python train.py --train_examples=26041 --gain_aug_db=6 --spec_augment=false --tokenizer="char" --vocab_size=32 --norm="rmsnorm" --activation="swiglu" --inner_norm=false --drop_path=0.05 --layers=16 --residual_init="zero_last" --beta1=0.9 --beta2=0.98 --grad_clip=1.0 --warmup_steps=800
Rows from block 11 of a small CTC audio transcriber, named by matrix and row number. Rows with one number belong to one neuron. Each number is 128 + 32 x the weight over its row's rms, rounded and kept within 0 to 255. All counts start at 0. Numbers have three digits each.
After each neuron's rows are labels from the 100 clips, of 14976, where the neuron reaches its largest size: "responds to" is what is common among them. Only what is clearly more common there than usual is listed. The data: short read English sentences (LibriTTS-R).
# gate: first MLP gate (model.blocks.11.ff1.gate.weight, 416x160), inputs 0-159
# fc1: first MLP up (model.blocks.11.ff1.fc1.weight, 416x160), inputs 0-159
# fc2: first MLP down (model.blocks.11.ff1.fc2.weight, 160x416, transposed), outputs 0-159

gate.77:130101127167086165067093071113160117169142137080132150095076074109135095175084201160133081188146108115108120161188144167132171161132106120060139155127120144140139157113118131097095154140085158118169156071116122126090157134199131144163083172132160068157145125144080218104140105080119164071112160112129115185139141075137151126177080105081109125098116125106124127158115017125131105120090153142092106123136117137150114143134119118145152096182107097145120150148143130097080113132112186
fc1.77:084109092071112081067111135147141100075147141107174135142112114113145094153110077096133091141134151145173103101123150135160103068149140079199155141141096139099126203129105120141090110151094162092137131109083128072119161094101089146057105144157090123117193128093197123136044141198117099142156152135105111095119135162116120186179086202096158064144074132131147145167091110100112121104154094135130103069178106163170093155152137106127113151152099143171156108138137147122127172176151138
fc2.77:170152158150190124143120101127108189147122132110157119105109082134158072109161119132084100148143178068092123119149131124106107081077127095178125158161120111142138198136108135140095164165109171122216100156136121172148142151151118109219174147101164078136140122120122111143093128141125126152063082143104202105073149118098130093102085108159189104072157113145109102124042143049119159086137110128148137116123148128182115125170044161105165087130158123140115154117107094124167110146159135
responds to: the word "said"

gate.294:149139232183109162115110132097113168082180139139112098098194178160144139106135182190114163128075147103118062107082128192108169129135111091125058176132182074099140146119167128070127106117108166137170122123089171107107148097135113102157117082090096123149152070111146101173153201139129159127131128139225104039137123122150154181111159116152151088141143102159112104148122170180142099110118125126148116106126121147125127149134116111124132082121070134114171158094139170105153127147114118
fc1.294:129155175183103203141091151174140144180124178104084185111144170131110161153194119104142110154099169109171120177158131150147107086146171106070098172151076152147159156116150087113097137119148130153157130098112110115146110126160232130142109134116093095126114115180115157111148116103149145160054094149163103125159138111130120137078085165108158128159072111110114108166137136132064121133168099153139051075069145165169107173113109101113179155166087152137136146131126129183088140095188163
fc2.294:129152133143184133105126155122163121136090132133095124121127151099203153079129113077104150110099157124114089119093178158125112051084134115075097158162133119092184170128083144135106141162082170096122090092104131141111162081159134141194159098124095104187111144130132140159157163156151134160159105146163171082168163169092105143200082107188146155200078096129121077103129060122110099131198076143197155107160122152143169152073179130131156157148088131125159139095147125111167106145148153
responds to: the word "i"; the word "you"

gate.268:107127107147152104055140136166146146125127121174131104119082110175162164184159098082121129105166145143139152120125097166108133128100123154108143115070139144158067150199094160164140166144068113210108174114091154133103112174116108136133102161106088139122110194151135169191182092131170100080136086131074153106113091112137139141103107175130135116125157140152079118093174105134093150132062095126105217102091110104093097115118107080122110063110118153175176114078133106163065108164171161
fc1.268:093231151117181114118189101135156124090143182115122197165102102095122121134132145130127119160144095150132113132147118135169138100135157089161151147177118147144077157084152122086205148102109098097133155125112067161084117178077118119190148142133162122171158094069165124092095145170039149128112140163219067128146201170143145132179125097088115108124137168130130155184157110151118163121132147120133102120125185134182147098183140163115160116115141088123121167150141151126172147147114111
fc2.268:109130090096087133135095192131138153104062055124170129133078130166121117120064188098086117139099158113166160130136161137179156111109132073189080206114163074135118119118161084141133095136105163126103124117127124134145109139154117130209084107074128094048141140193162085142123126092157117107152077126184183116087166104072118121094132124072102153101121144106151142137147156133107085142125147110156092139149109107125194142104148158180113162082069119146113126119053101081135132128149136
responds to: the word "it"

gate.23:147124141041111084108096141107140104099130126084070138073105116084113156129108140154136135138148127079120155131107058099105130070145146134137102142155181188151125130195129163133134117105118150161110155139203124123134082148163155109100173139126138161103124135085132117142088199129079111142151114114150139208123046085112140151074092168068137100138168124121179160124151155139121083048131143171075104130115140133121125127169158154088054117112180203114090094102127165130185153135154128
fc1.23:131106139091193155192175086167105150124142169140158142177107200144159128102106065136144163117118107193123079137108120145139144145150074137120163137160171116089114202067122156080147114107139192113131107116148112151163131111104137122124116099074135091207144087128140112152086086133107160090141130198140127133124128158198140132144101122156107200062145187130133114091100140129155046152078149151129140107116152112112128064107098144073154134189074087137139142116121120078075131131130128
fc2.23:090124031085142139107115133124152171138140092091117139150166149147107149153139112128104124121136148156166129081079145136109105103100117140097127135139132182125161154084136120114130112151131181167194166067135173121078139107108113119096135114112192072144093117156127076102083133150149089175097081110085149094089078081117124107165162083171080130062147119106111140170164082123033132120115156146099159097092106091054144174135139105083095154200075186128106120140094123132179125130124164
responds to: the word "there"

gate.312:071115102145163105073135153133125125123127113107087095113139108096114125111180149180122130128122070133100181119080180149095097186114112163122140094110157139091095103127068144063163165155162134129078134168054138129096122170128213119130128107090143084151115078124112079165105112158109131148114144136107153065178096173130122125159202105181120107135139098153142105082200189163116139194114136132128128172144131140064173194136133132136183132184138146099110133079097147121140140148065151
fc1.312:105127100103100099122037168155114168105128121148125129101111037161098115126155116182173089172176105086146186178147128126163101126083133180128127087096210111187142047133168145161125112145105133100127167162100127112163101162148151111101166172099167112119099119160098122215105164116110137075155145178154096199132097195133147122158155103148151106122119090141102166094156163150065135159132119133133098166111103121122129175091152152138140152155104153141119121196110140134114153151109077
fc2.312:195092093148110159164097120087129173126091137166150152119178107116121122143179104182139191120096140083118115077119186098132079144135103149114133133124156076150155113183102141192133124140193172140106142179202100146163110138142100182090131089042169085121123168049108062174100137099107122149173104141108154175100114108160115148102139103159101188110087096116095108125123116092158155144154144132176170145160106127149136106112039136139135123113136158076104128164080174122134111132120130
responds to: the word "there"; the word "is"

gate.216:128160120140128124128082086099082125124112142104101111051110086114148112056110166100134187100110108106115075106139208143123047141167179127160133128125104164106090132070164101135139120147141162138082200179152175158139103130156144129124147115093118099093101112113108121104152147099099099128129059154120093126104120155165069129105069128130172182161141081105098091151082143167114143068107089135217189179133127162094057068132119114100144143137142127109114124131096152106150085104164098
fc1.216:122105115087121091047099152065130151125097206123092192112187097148173120138156140174134113143170132117083146087116103093126109113110196122156140215049100099129088185097179115141117102159104132135110107088124137112147130130147186116097135144155090122175151135183132143156109103140124110127151145135126133142092102111101130165115078144137177109082142066141135130088188069178133114077120141119112174076099104165079075150089106067134109100131133076154157163170148152144111186137128137
fc2.216:161133098127127118198107115107115163111130087149093112139129145129148165143129156099160174090129064139110084100151126146173143105113165161090159122148104109120122116109194055077154109141123139147122058137084116126135102120103118131152128191111158133131107147184124162101154150108182126117128117013110109127136090175121126131150230099162120165142142184166093105106160136142196124119152145141050085106131143136070157079095125116107107149149125101115076092084087103086084097060095157
responds to: the word "i"

gate.205:159102092174114115189167192130056154050150164142139091121162166169140144099151123193174146094144104133160142131086149104089099147170152152147092137166169142147105188183152174156121102181148081175102121143121150115168179085109094148112105134115084181131153135120083177154135167130204104139133135097101152128131149142156091121162140164108178100125141094140160097129162185198136082123119091159141146154111095140127078115077154138137084140127061119152137155078101154127060115160135126
fc1.205:086158146084118135107150110087161129129116051135096196154120140154136147148145154088109102159120161147080177105167150109144194126088107138081163108106096127110201105080104109072147158112132167092117164135131121128103121164078112091164174137105132096131101124082207064111110121102115125089137122184132120093132117150156162072136190081115103209167145155114090174087099084088176144151133155101098087163154144118080165082147113125113160122077147141108129104138115104065100120077073157
fc2.205:082156180110113102098134051133135122091134175125078147126131121144113131129140076137107106109153156183143095111131134122165101115076144129081194148124080183159127190131078116065148175077130121159114160122119147174144073181093095088128160154138154109163135126144097120078092094195112146107117131119105116124073096125156144162115154128120145122149185178135070154158092052095086177116058169100100122145140180091109117105189075143139190112144176137121093119169127101136134167130086167
responds to: the word "and"

gate.372:147116091161114119128128107125127137102112140168136116065158145133150166160171081113143146097106079170138116181072078111069127119105065109076119104160153102167157158160125154157147168113117119094117135148053148069129109142168090164107157108156110092053151136112118093141154116171113152163133143150155035096083175206125118116119109128148088146186120144125083135069138179069185096110140088086113139165172160141159157094111115110180146134108130109138161116081089184108117059122110110
fc1.372:097153163154162127111094091109142125088129140138120137169122107123152044088116167180171084133147182053120127158178151033164157134119171097060122068137126158135128039138157107104104075086133183157148124057150137155157078108118116142151112118095148116171143116165158180099101169101135144105123133169154111174118132135106132123098068105082175125083123126102125170149170122137091150094094114083119125110123150178148147133119124098108123125088141137105181156159137216110141154072138152
fc2.372:127111044116147119137117121134226086164135089095088150139131128150134088151105118076131143106114172128156131119125153092112111133071108189112124099095123141132156061148131170130126125097063183123129183133134114121135178086096148142125138156057142093145097171148174107155092169098089099136124124063124120120129075108128143155164173130150089172147086089104109075098161051156081145147140114096150168114142126074136212156127090114134124162130120167164051156147135156132211110157136120
responds to: the word "but"; the word "i"; the word "be"

gate.76:134103101054131075094161106141065107133117148178111138161134169113175135146135157090122158139129102108116126106132114123090124098145144095150113107102116090114090189156124104158118140191086205168119128121122113121084153072148164125150128165136100109143154086115109110130089124154134132193147032157114171128189145101166128152109090172197118095109121135040159064148154086186126113114102066071177156104106096168093097137113133092123119139156141148181165084139185176171135140117134109
fc1.76:133138107121133176157151097158155140161146145073091105110129161130128103169138095106135161167162163135114103132107174116169089119118048139152147180117124127136148092166108157133165152108175168127169128145158115096151167157071104183100145108117121097115108167063115153161119177119109130099160153134061129094097112163173191188137139146057206164131124116155103093104126149105085165170113194152133127152155122039122122111117081125153129082071092153101065133114137102095108100185060100
fc2.76:075078105086190133119092116110115157210073186134109163142130097091154151119118161079119166138151065113097152093055161124096135116105103141151092149134152162087104154175162161158157171144147162167156090146141130108104106145091097165113180114168114061105118144086134134153146176150119082187131122108128103067108183137127151145131146098109229096108098111103120141162102122224133131145121134155105212123148124120123152129101132117175140107097138212126140122099125102132098118137119163
responds to: the word "all"

gate.171:147143124123119114171163148138109139126132126132183131106169209085124122118145047124092129133132075136074100110043130116110106081122041156117104117134110067128124124099112160094150197099137196110173046143181125078152158107101143119132146102097168094115106117106121041174140133177115105183118163105129109098139136189102127162143190125132092130142124148094098154120135147109133203151124145101112148088118117072143153160125071145124146120124114130128187071062123166157134142108094138
fc1.171:098148090159130139115169138128161136123102140114124112096132098055154132127203174147145141133100172121137156150099136089123180159135080087095168148133187095123147112157058098111116142152143168156144156096119166105130170145140175114104108154122125114104148087131172080166084198092089095119076141080126093101137130165150127140084169169100149105176127099156097175189098124042146087126112142142064120156112122075191137084146089153140176134060155159109120132072075170149120139120071100
fc2.171:114167120165127130153126109169119152081172109113178078135123171165113138094125138136129137144136123108165154118136138173158118129166161156147123116145109090103117191098106091098083130168118204175151125144119153148171144092121133154158040141165136173105150130170171172087063094120178058151133096108110164105129169133068127121106157075084161094093150210073159115168141101103066109140096117105083095087097121162072085113167157126070095096170083088090120110141102112133140110097140170
responds to: the word "it"

gate.201:144142151127064085087170107166116103107179101127142148150113113142122110150150103124107075172142186141165151150134070155172147076102117125110103167127179093157117150178136143101134150136079111171210105121100089102091134192091104144080105150168129122088139149158127178163105128094117179101169113121113164163133065093133144163086156173147184104137102165148071158147163099156090171141119072120115132105102128065178103070132105101123174091101122156155126123102113140122106132136223060
fc1.201:148104134142134154145065091129110136133125093128180082093127121131105114114075167169134165151083162080131060137112137154112161163144128132124126126160135119147107102127113115134118118121178190183100052114147204153174130076125120128130131098089140214150062094166116134145202138134178064158107162088140137104068061093128065175122144125125116132121121068174177136103113196101126127117094175154096110147108147138093136123094150118144114131191115099110168109103074104109132087097068156
fc2.201:152151135146091135157162099129095144126164150148113159112193129148121141145229083129189151191157079172085139184155095164123086110154143166108121124102118128186162188142140134183147145091167133088197107164168172126181103117097123133051149142098135153156117185112099175183135113119138104168087129096119107099105125109127156148166160137132146060174116186142078140131080138152109169110137132145108154098094154106101101140126121108092143068136095133140154053155179186115166128129111113
responds to: the word "said"; the word "he"

gate.145:157129111216101139071144168111159122100173113146132122127156208125152118173122106126073140165046158110128086100076160190107099074153198120127087193131101168119088152074144167083156132128120141180089109106109108139106167110080175086165070111130092101141135130115115207137125092147141115152093121078113140110148135109143135184165124139140163131168102109123107116129152102133152095156128094136142178122118144161102126145083136065137133099141120051147152153139172084150142097164188172
fc1.145:098099118120149126101177129094130118162128148123103091072171135076130155119106084123129142095185102184108178135113112092080121131103119108115152097173097084131138117145096151164042147142146107207091097169111131122132144147193159130132128116130154148062100145138119132083094044174141110116136067091155141125126111128138084080092114105163112119138175152131121128055148098098148063105128081123107132187182166138191169135173070141069117159156139059147111157068138162120130084131153137
fc2.145:144119122165073136128134084145058104117163112077147118070152197147067098125063158159110123139106096146125126116134140125110109179171112115184159110132106153137116133132162131171098142097162146207101151118106162150144142100121126105082125110133105167093063064170105176124076139133173070112142147092124132045140111078152163124148093119134175148164161115118158184187169167120106112136094085165163155146104131107099116144136069159053107118171082112194105154090130126130085083147133144
responds to: the word "and"

gate.147:168085138165087097149126108144135142149114137152106152094159119154163121138145081144135108153140210149144138148109108105143152077117132084050096139115171113116115156162155178101108129107063173142173101106053101104187147145156122175124125141182114127103179148140086119181095134121136170114160156095068173154148129088137133145148125224151130088162119179135122129092145090146190127115099125146082133113133164150090095105126110176137095061077098113184140170046173137081088116136162112
fc1.147:125169129097079085125126135101183101112138094140210150128114104137111107229164073106109114092089176128125123125117066169140113123146146128054118125115131138130149126153146127102118138129106112101111109124099087101156177147119145190144164186103125116108121177113109120102128136139136121090220132126158195207156146097105186099099146171129094108105144144176141129086154114098175168095129154148077108078144120146143149098094127158185091128050138116087087174093071094130100159123112184
fc2.147:069149086090167106061066147128179082113164135073098131163084123071098100106118112133130102115167118096105157119147127117119147180115130143167142112116150220154124114109083098089142170184165117069093094105096143139083115203101159149137129110137157110189154102107163179084134117131106119107124130133115112139131105154180098077119094107101092148118116143140133156129141129074175094114099128128161074215109158129158129117134170166108164196130178150103110134183059104141139191150128162
responds to: the word "said"; the word "such"

gate.224:103096145075111136095104126134113098091090207145128117106121196169154152153098133088113156133155107098092146083122162101102130124072094153115140126093059087089107173116166111167110080168141123106096105084144148109095170096170140117146161090112065155047145115100087159089146126172139137124081079082105095124127127102079092145147116132175154082124119081125096072123131136132107133044049137100131154118128106218097120161123097082123092139127137122134158109100128144147041141107149155
fc1.224:086088106113094154154090107065094158075136112085126160165114084116176095133136157152130154135187087178084134103178150203157074172100079139169103140122076118162120093165132115147127131149158158043113120165116105145146105177103113132092117113049113157126111132113122171135143156141125110107117078148093108116098080179162122151123093088098089124157145085146129118113031173107118196111161168119112102113075125133069169154085134143139189110109134111163086111098096153096113133109116084
fc2.224:107114128149140131125113085049107155153081109129143157122113165088139141117147126133089160145147099156046128111103123162122140115108126087096118125089167168142095101110145134056150177132173169135096081074102154119114113161101183171120148135121132133182111055149111122161184112115102171101139110127114141167103118153180098088037125117014174135131158125086118124155172129152109109148112162146078117194100104164104132147057177153151114117144168125091192136161133076086100140106100140
responds to: the word "i"

gate.305:156089033097136137141106063098116164144041138150043174136126132074176126098098154112157159083110160093110077113082198039111119084129167136131113130112113132125051088111178148170116128156096169140084162094135147098124095113144105135162118182176115137121153117100078147127153112142147124156083089138088100159111139163180051127147096133106143158121110129102114065098133088166106081126141102152159164167159121149112091115099128068132100126141137150158154134132141155127143098097118106
fc1.305:165157158177095106095097078088074154122141122118077127115171089157167164094089140223166144141123113139119105102155143099124166125158171087191129172094144114129094142119149120122154099119083096146129110084120166109120061161153106131137138197162127123162109132102124203156138141115081114042156099099138141160071119144137048134075104096100180144095122135150150129105118105123108090127142069183120130156094096139080090074116145082092122078185125070144119111119138150081131125106166096
fc2.305:167106107132164165199085070134111150080066104133090092143156150157153137071093146126155141112156127098100062092153195138144107149088102116130139154132033076111079160123167066140103114137118200122100087146143160159104113149175130151196205131116129137133158120144089145139138088116163137104100092104047108104126095150144091116118097099095165154105142137122095083133109133129075095084100132123156144132147107095089110084120075155100086145152151113180141175142126142142137158059110087
responds to: the word "i"

gate.310:119165154136083055123098147114070091087091140142135101126155167150150093146077087165166097119121130127141088112123106137072144087163131164081091155078129063111129187082154116102163158105088166182118150195076132150138113087106104155121117114089122197160154102130183143182125175122097119122084130079142125093166081191124099105126176119092135081106097172126083138156133121156121121120134139142103114094094075162134108105092185077117099142110039142134181129121137126098059162138139124
fc1.310:142118189172077151124082139114132102153124120129158134183098133083198082138113165181135089120154124065128105089133095100159134145123092077154083130108134112074147104129137113105077150149085154115159102115055124182147152078189130138188096155093141117116186105203170085083129193150166106151118112053163107147198153118136116139117112147114075074111119124156170131179214164145144151131126103128112147121107149126146160141090112141143118171087081164143147163109168129120183133118139124
fc2.310:137144093173086118115077158128144144148132120129095068077127172106191075098140123105120120119162145076159101150116095057135111071126069167126115169114113122100143116140167147139108176150109164087176156140110116063087122154208104126154127142162090076078166114140115035141181125120083127093109093141101103130101147153106091117168079151110155104113149136174119092141136042090167105103176081142153101117153098144188123119166114143139112142128152201057166164144143131134155113121129094
responds to: the word "said"

gate.286:135071145170118151131106123100056156013143136130125106089125102140131131134188144170150105077102129122145093114118175171164118120150138105149079092170185098160135164122095203149073120159097096122077088137115150100106157156146094079156132112132108171131126099118124070140134156169168131170140125145172123121103074155148055089105149123094134140124133092147129125085148191186126094113102136140118128141175146190131092120108157131050138120184115123145208110115083129109129142068180131
fc1.286:105132158111108123107155149127126104077148194117140135123156141111070146111145103144142129141130125084110120122097108124121026124169180142084068099114115156116094123112134126118157089107158122123091138107165103145128092142143205151103137092134071172167161159138113221118098113148118118158144141128142120114147121113057132151095044130118176101132113129079138190167169147209042169109141142150121153040110147188118089152139068123085100120128094150145181098122118134175114128162178140
fc2.286:133064079175101128183147158104136194132142012129133153125103142084161154144114129155116149147110074114080133136137115149084128123091105093213134122092143122117129077120085127108118065174133144147135089114100110109108115107140162160171151089123092209140097122140114132151165148160127103105161097103134127106202087101077071116106143139114079126125117112134162133171210106133176045118190120137136139124080095147123185131096185149081111119166119154167143169099128098160121136133140129
responds to: the word "all"

gate.370:088126127166083138097093233123098116109152168139112113131126145175107126130151112205117128113126069177092149179148144192184090159094168098113113188096132096135150152112144160088140107105123136131110127122178140138144139122134131103067109082130124103131106158146123154114137107153089093069175179144104127088140136165115172125172107104028103091158147137050137083150114085139077105179093172155105112147126059159097124200169162149161153099155138099106137104136158135108142174100151137
fc1.370:177136175205170122156148090149044151154167100153155114168141131171128132078160187154130179158169108186176089090123125181114122176108197102123147147141125141154122131121093085040158141102171103088102136190172115153125079143087141125116123080092158134119115122167180095107169136134139110184093127118164134128116079146141076167079135130118153106129098167127171121156096117131095129151132142109118135179124178111169133129123141165082171082096132108070150186119109081132139119117100064
fc2.370:103087093102089122123088152124139134138148190175111158144112085086082154143179102055106136130165076110118139129139160149130087171121165085051071100121192178131129109128188145147125108146148095105143213108165167165135150157125150120138118172132135105144123155173134110113110124129059109143128151148093089140186110134151159084150112160154174159185100111126117071122157098148160112143131134181133120219085209105103156194134146131148144169093131197167095103169124131127131144131138150
responds to: the word "was"

gate.212:172130157116143092157141153139154160110098142081165108143145181149144181120122166145142071157186110118123149122118074134136143102138111052200083101141154108117117206180137110103181156132162118118189081141079154158125128173122118112202148142126071140157162100154084114148131167143146187128139111120170183118189166097119141122073187136100178087102194160187165145193153156135145137119116121097126100108106122156125075144092122111169194124176118136115176143102132096136085095128141117
fc1.212:113111138158126093138140160145136158102120127080128117127171151089135128099167150127116070112150126114073129108084112132062131107114126085190105185098095132097141178078074085070117155129129097136117100147101154134098127166115225078170121104120073191166194091148165102153140097117132144135121073084162160096207086083114143163041136154128178110128147097177110144111163096111087115108140124091141156124129118097140100166166080101112149122060169157131145170151120130179135144165165149
fc2.212:113140136174119124125139109144121145211105047133106128173129134140138126087148087074125170160143087146150181171189176130098171130112148151159095164150090086150112155128126163139110145101123130088158134197092124061103145102140189112150140134123137113164132133170183082167184103089091096141166118149115134127156145178128116181168103145107104107108083136132152129125123098106095094131191106151188163151162113118104155150152173119151086211105116177146188115180159207166156185125134119
responds to: the word "i"

gate.89:183129122113079090062128147113111074133124157169145092115159157167185126123140131159136161097119141130079114096088113122067168152168126122131087191070120108123103157177136100106189173124126147107133120153073135139090146115138079161105144131085146129146150101091145119195144141092086154132103153056141129087165161134130105202165139141123102081129154111157140103147128111170174135093129132120168132091106050177045104124105123084139091060124096148131161146132217115140154166173111086
fc1.89:078108117140161132139094115128130177138133102073117151118057126107090128098161151107119138123143079114163130169099129167189100124145150160157154081179107162149119129107073107173109075182187117125079184138168114123101133175108192086133132116121101161131116112138108134071151085130180109089151059161117130164079066136134119138065135129126145147151171124158116087143105100116099124120164154112166129184211178127143107138131095137096154144155169165165061076173105157126134079045137150
fc2.89:123102102132123173204162096081140164123069088134138161153151112080097160147107166092105170132107103185128143119161088158109178108139113131121151114142090146078126123106192062157132133116106128155151100124112130153195099089173159104132161110156146138159097126132081171096124133140163160191149110159103199166139166110148173061111093113095088167131168089118170133118107174111134106123145138128080138127171142144094109175139200150131119125069127124100064155129111079121125060072051169
responds to: the word "said"

gate.360:098145145170072154131158141142122090182127099111177149130110118138130089173130102114181089141162095096120164119163112134125177070085049131134071121068074092093160131100135136106104155102125172141181127185114130083129138093115132097132089110133165142112163113117166066165092096128155147164094143114143111113193068155110107121191160160159098083138130140164086185121083175132145183084129127156108126067145119145121125124126041114102105096130103172164188135134190158119096137114192123
fc1.360:102148159101124139095104157123140090149145185181124140110144092125158151119127094107112107121162168171135140139108091114086120083131132086105098155141081123118096168062125112079085131129062089112131078107101125091136179116197114123226125176185123080084170152135106142115151134189056117130131158150129095155142154142058150108085071100086110067126149117090146151112170091082167126145115132129037124110113063141104102154152151170167154108083136135116142212124137112145142140130147107
fc2.360:130151152137124146092139104139112095173140153140142127146143137135215140148093129102112116141178130105134126195161137103060149164104140132135155095082086116167147150117059144146054107116118105045105118095094111148125151156131087129221175125156143129111174162114157115092179167081104084077051123118119129125135140127151109125171066086182089171113130159148137147081095128069153128135145073137164144130103077172180172079095104129078177155135126134172160150158093146139079153151117129
responds to: the word "said"

gate.353:148124080115116107150145146099120137123116129119123111077110086175128109112123154099215161085146162145063150137174112155135183121080052150162118096108121128140138043139114119169111108129116158069139075211081123148114112151092124096203188096118120121137121118094132133186132121102149136069101127101131134118136129129137087093126138091130085081159140165140070107064117076159153087092089157116100144153108125142061176155118221129057178117164119079143127127119131107108159113157121123
fc1.353:156110134099132109121117159124117071147128172123101093135115110163128162142098064104134146084196139169181138105171140123179116199087099166144191111104087096117119104179078118220168080158142149054094117159116118183124137162158119139109132103137115156042130136136086124137078056133133111075115111145092146125114112114193084156114087106172119149116174152146143081096140084147144117132106128115142110168148158155130130159162131170098140172145168037129088084165151120166158160133133123
fc2.353:086118056119157132135099169115089104105132142116142120069102115105116159162191195143101161139118134116090146138147144150189133087145196068140132201135169155147125130116151128125098175143114179145120129111174165130157107102123157167134161140104151122135049090103115140168112094114078093167097150178119161129092179179077133118097131132125134097169079126038090091178104171183075137091141110098146173078135143121133121160117173138141114103186113128120171147104133073081172070123140124
responds to: the word "i"; the word "my"

gate.125:143127083113104101144045133131084132161152128124107099134102147108081143098105125092079155109179114105116132082069123148136034105111166097102099117078135161133099137157125105095163151119149097148128129184133161112114111124089140119144083148152162101186120144115056089148166128102139106181099118095096142120084071072128113134121149167103137143140163151163116166202130125158084123126037162145090147180050170108077117151136138182153120089131052116124108123120135124122151117215100090
fc1.125:128112162099146081168113070173140117190128069115113131197126117133191124105097181089119109095164086139108132088129166148200156166144140112192134086083135118090101123140121117120132096099115130166133128158056163152144154132115089095169094224132149126146134155112129159171151174120152136120158142039124151126162093133153146184161123133177128143111160105189111136171136128156130163173124164162144143126104102107058106091138137184154144124138093155159094146116187055102124066103104109
fc2.125:108163118210193140155118122118128151156168108136129159102135119152176116102155106130133136120093172080072127122090127143089156139108110194136076132080118088086149073122147123135100136081096166191138143112066166090105149113112197132108086167115149135100082150204072130175143162132103123149100078083077173096160127114126160119157129139152114150174162084151043097149137103144110148149159077152129140119120129091097201153107130132129178091145102164111145179147088139111114087146207121
responds to: the word "it"; the word "is"; the word "did"

gate.24:117132049103114058113108125132110136100137109150127105085135171119088144130111061133152128106094109138151142127120162136092056023186131158078098149182130179137135151104133144179183109136094129128073123142150128128131084115129142153141132083134141101166088140071105150089095115136116112184140169166126141154176086149095139144154116091081098124134096165030174102089171085108141064157117119095115091118121087164139126140178170139101120151147158132108111062137117159142178175146115188
fc1.24:167138130112147158166147133142113113126141155088158109141154102155127123071042106136122108138131177090088045085125115090151120153011073115145146081070141101083117075106125122106096104085131144126168140087175151158140125098108082175129190133137125171038158135157101116125144169128110146129082120076104082071092129077092116133129149128117154115064111128132106144155110135123118154102127125162131117132170161098164168125074068157172090130138128091111176196118098122126094082113128105
fc2.24:128135044107116114060124140088148099178133093145096133129089049131108140152084135075171149135155075117163153151111128093126185113153148188086045196180144093132117078149181184130119133164108113164118161189093141141099163117103094101121130126183138101158111123107170136119127149130083106134124151146159104131188115131166132142197172130144128087146142127122143113089139157124179110087125141156113120175195162129147156141131190106149066117093171105099086079120157196124104138150147153
responds to: the word "all"

gate.103:154114106132105108148063124127102159090106129136070121154106097123165127003118171187163113052120153080115083098048188109134135161169169098125058120135161152136092074139147118102147174143098163128082135100104194114158112057131068136142114157117138082144164109111101090138154152105144102144137150145148147197112128165168055134125122094094132136131147105105139077128160099194138165117114152116143134167150103166095111140089115116135084113132137139086152128106134107069147147102088107
fc1.103:090124118174100170214118121164162141111123112132114156126071149147073136137165126072149109160115137115161165128119154159162143128127095121131098105150130145152138133122099144089120132099163174126155128177109066096142133094109133106102142098107122088141121107099128096125120184156164130168044151097124069080167138129101151108150179150105105129159139135127079125244120188066130146122104205069118073160162137181129177147144102158103153123136073134106106103139157134071060093110079181
fc2.103:080127084157122099091173129157140101213175156141106154134112120104125062114141102101023127121128094130149151130104093112087108095143164145137093109106194161168158144163114222162095173120135138175130146092153120085144147125125133106069062149169142080155102141135101081189139161144108137168146101142118187149087200164132160157162130173153137101145146102086117140153127102112084173172160106114132175098184076159152141166115167141158124095111142146124110114120118067122154100142112162
responds to: the word "i"

gate.297:103130113093100085144086093140096119154109157132079133180110169101147145099127124087116144107204092090117181088070160143131174108124143106101065115091192135116121156139176118108179155119165139193168187159089160147095105178113145137126071155152139073178150112124074198132106150115136114164106072116119111124178134140180114112107116171105162112145200119184092128178177188210102129135134137145144159136084103136109100134136182147153126105107088159134108159158171126117091078140133132
fc1.297:118131175088117104141123051152138099149157141154089151159119118130099136156097127103127141102175163124137122086143107103166063186140141068166070111085148133114136107135123113109137153105151081155114145172042125135097153084133141146136063154159129102129140135146110127118111196177152113196163104123185123130169099103173121172064089227097165127064178110173102118149130107182097147094088182106133144165143131153153114142138108161093089136097078130103116179159160061122106097133107111
fc2.297:122102147113139089091094104107118128180174112128109138128123105201110156096113208191106149129143117076117112112086083170073120162140104137166093173125209089154153116119121170121105149145119135136120226077121152116054221166127173106150145136172072112110189121130086087166144166135087090112124098118100112158123127134154188123065156134113189082130160116138118165169119137106129147154127095203135139119135122147153130124142106166097186101125172150128121163136104072138103106124162123
responds to: the word "did"; the word "you"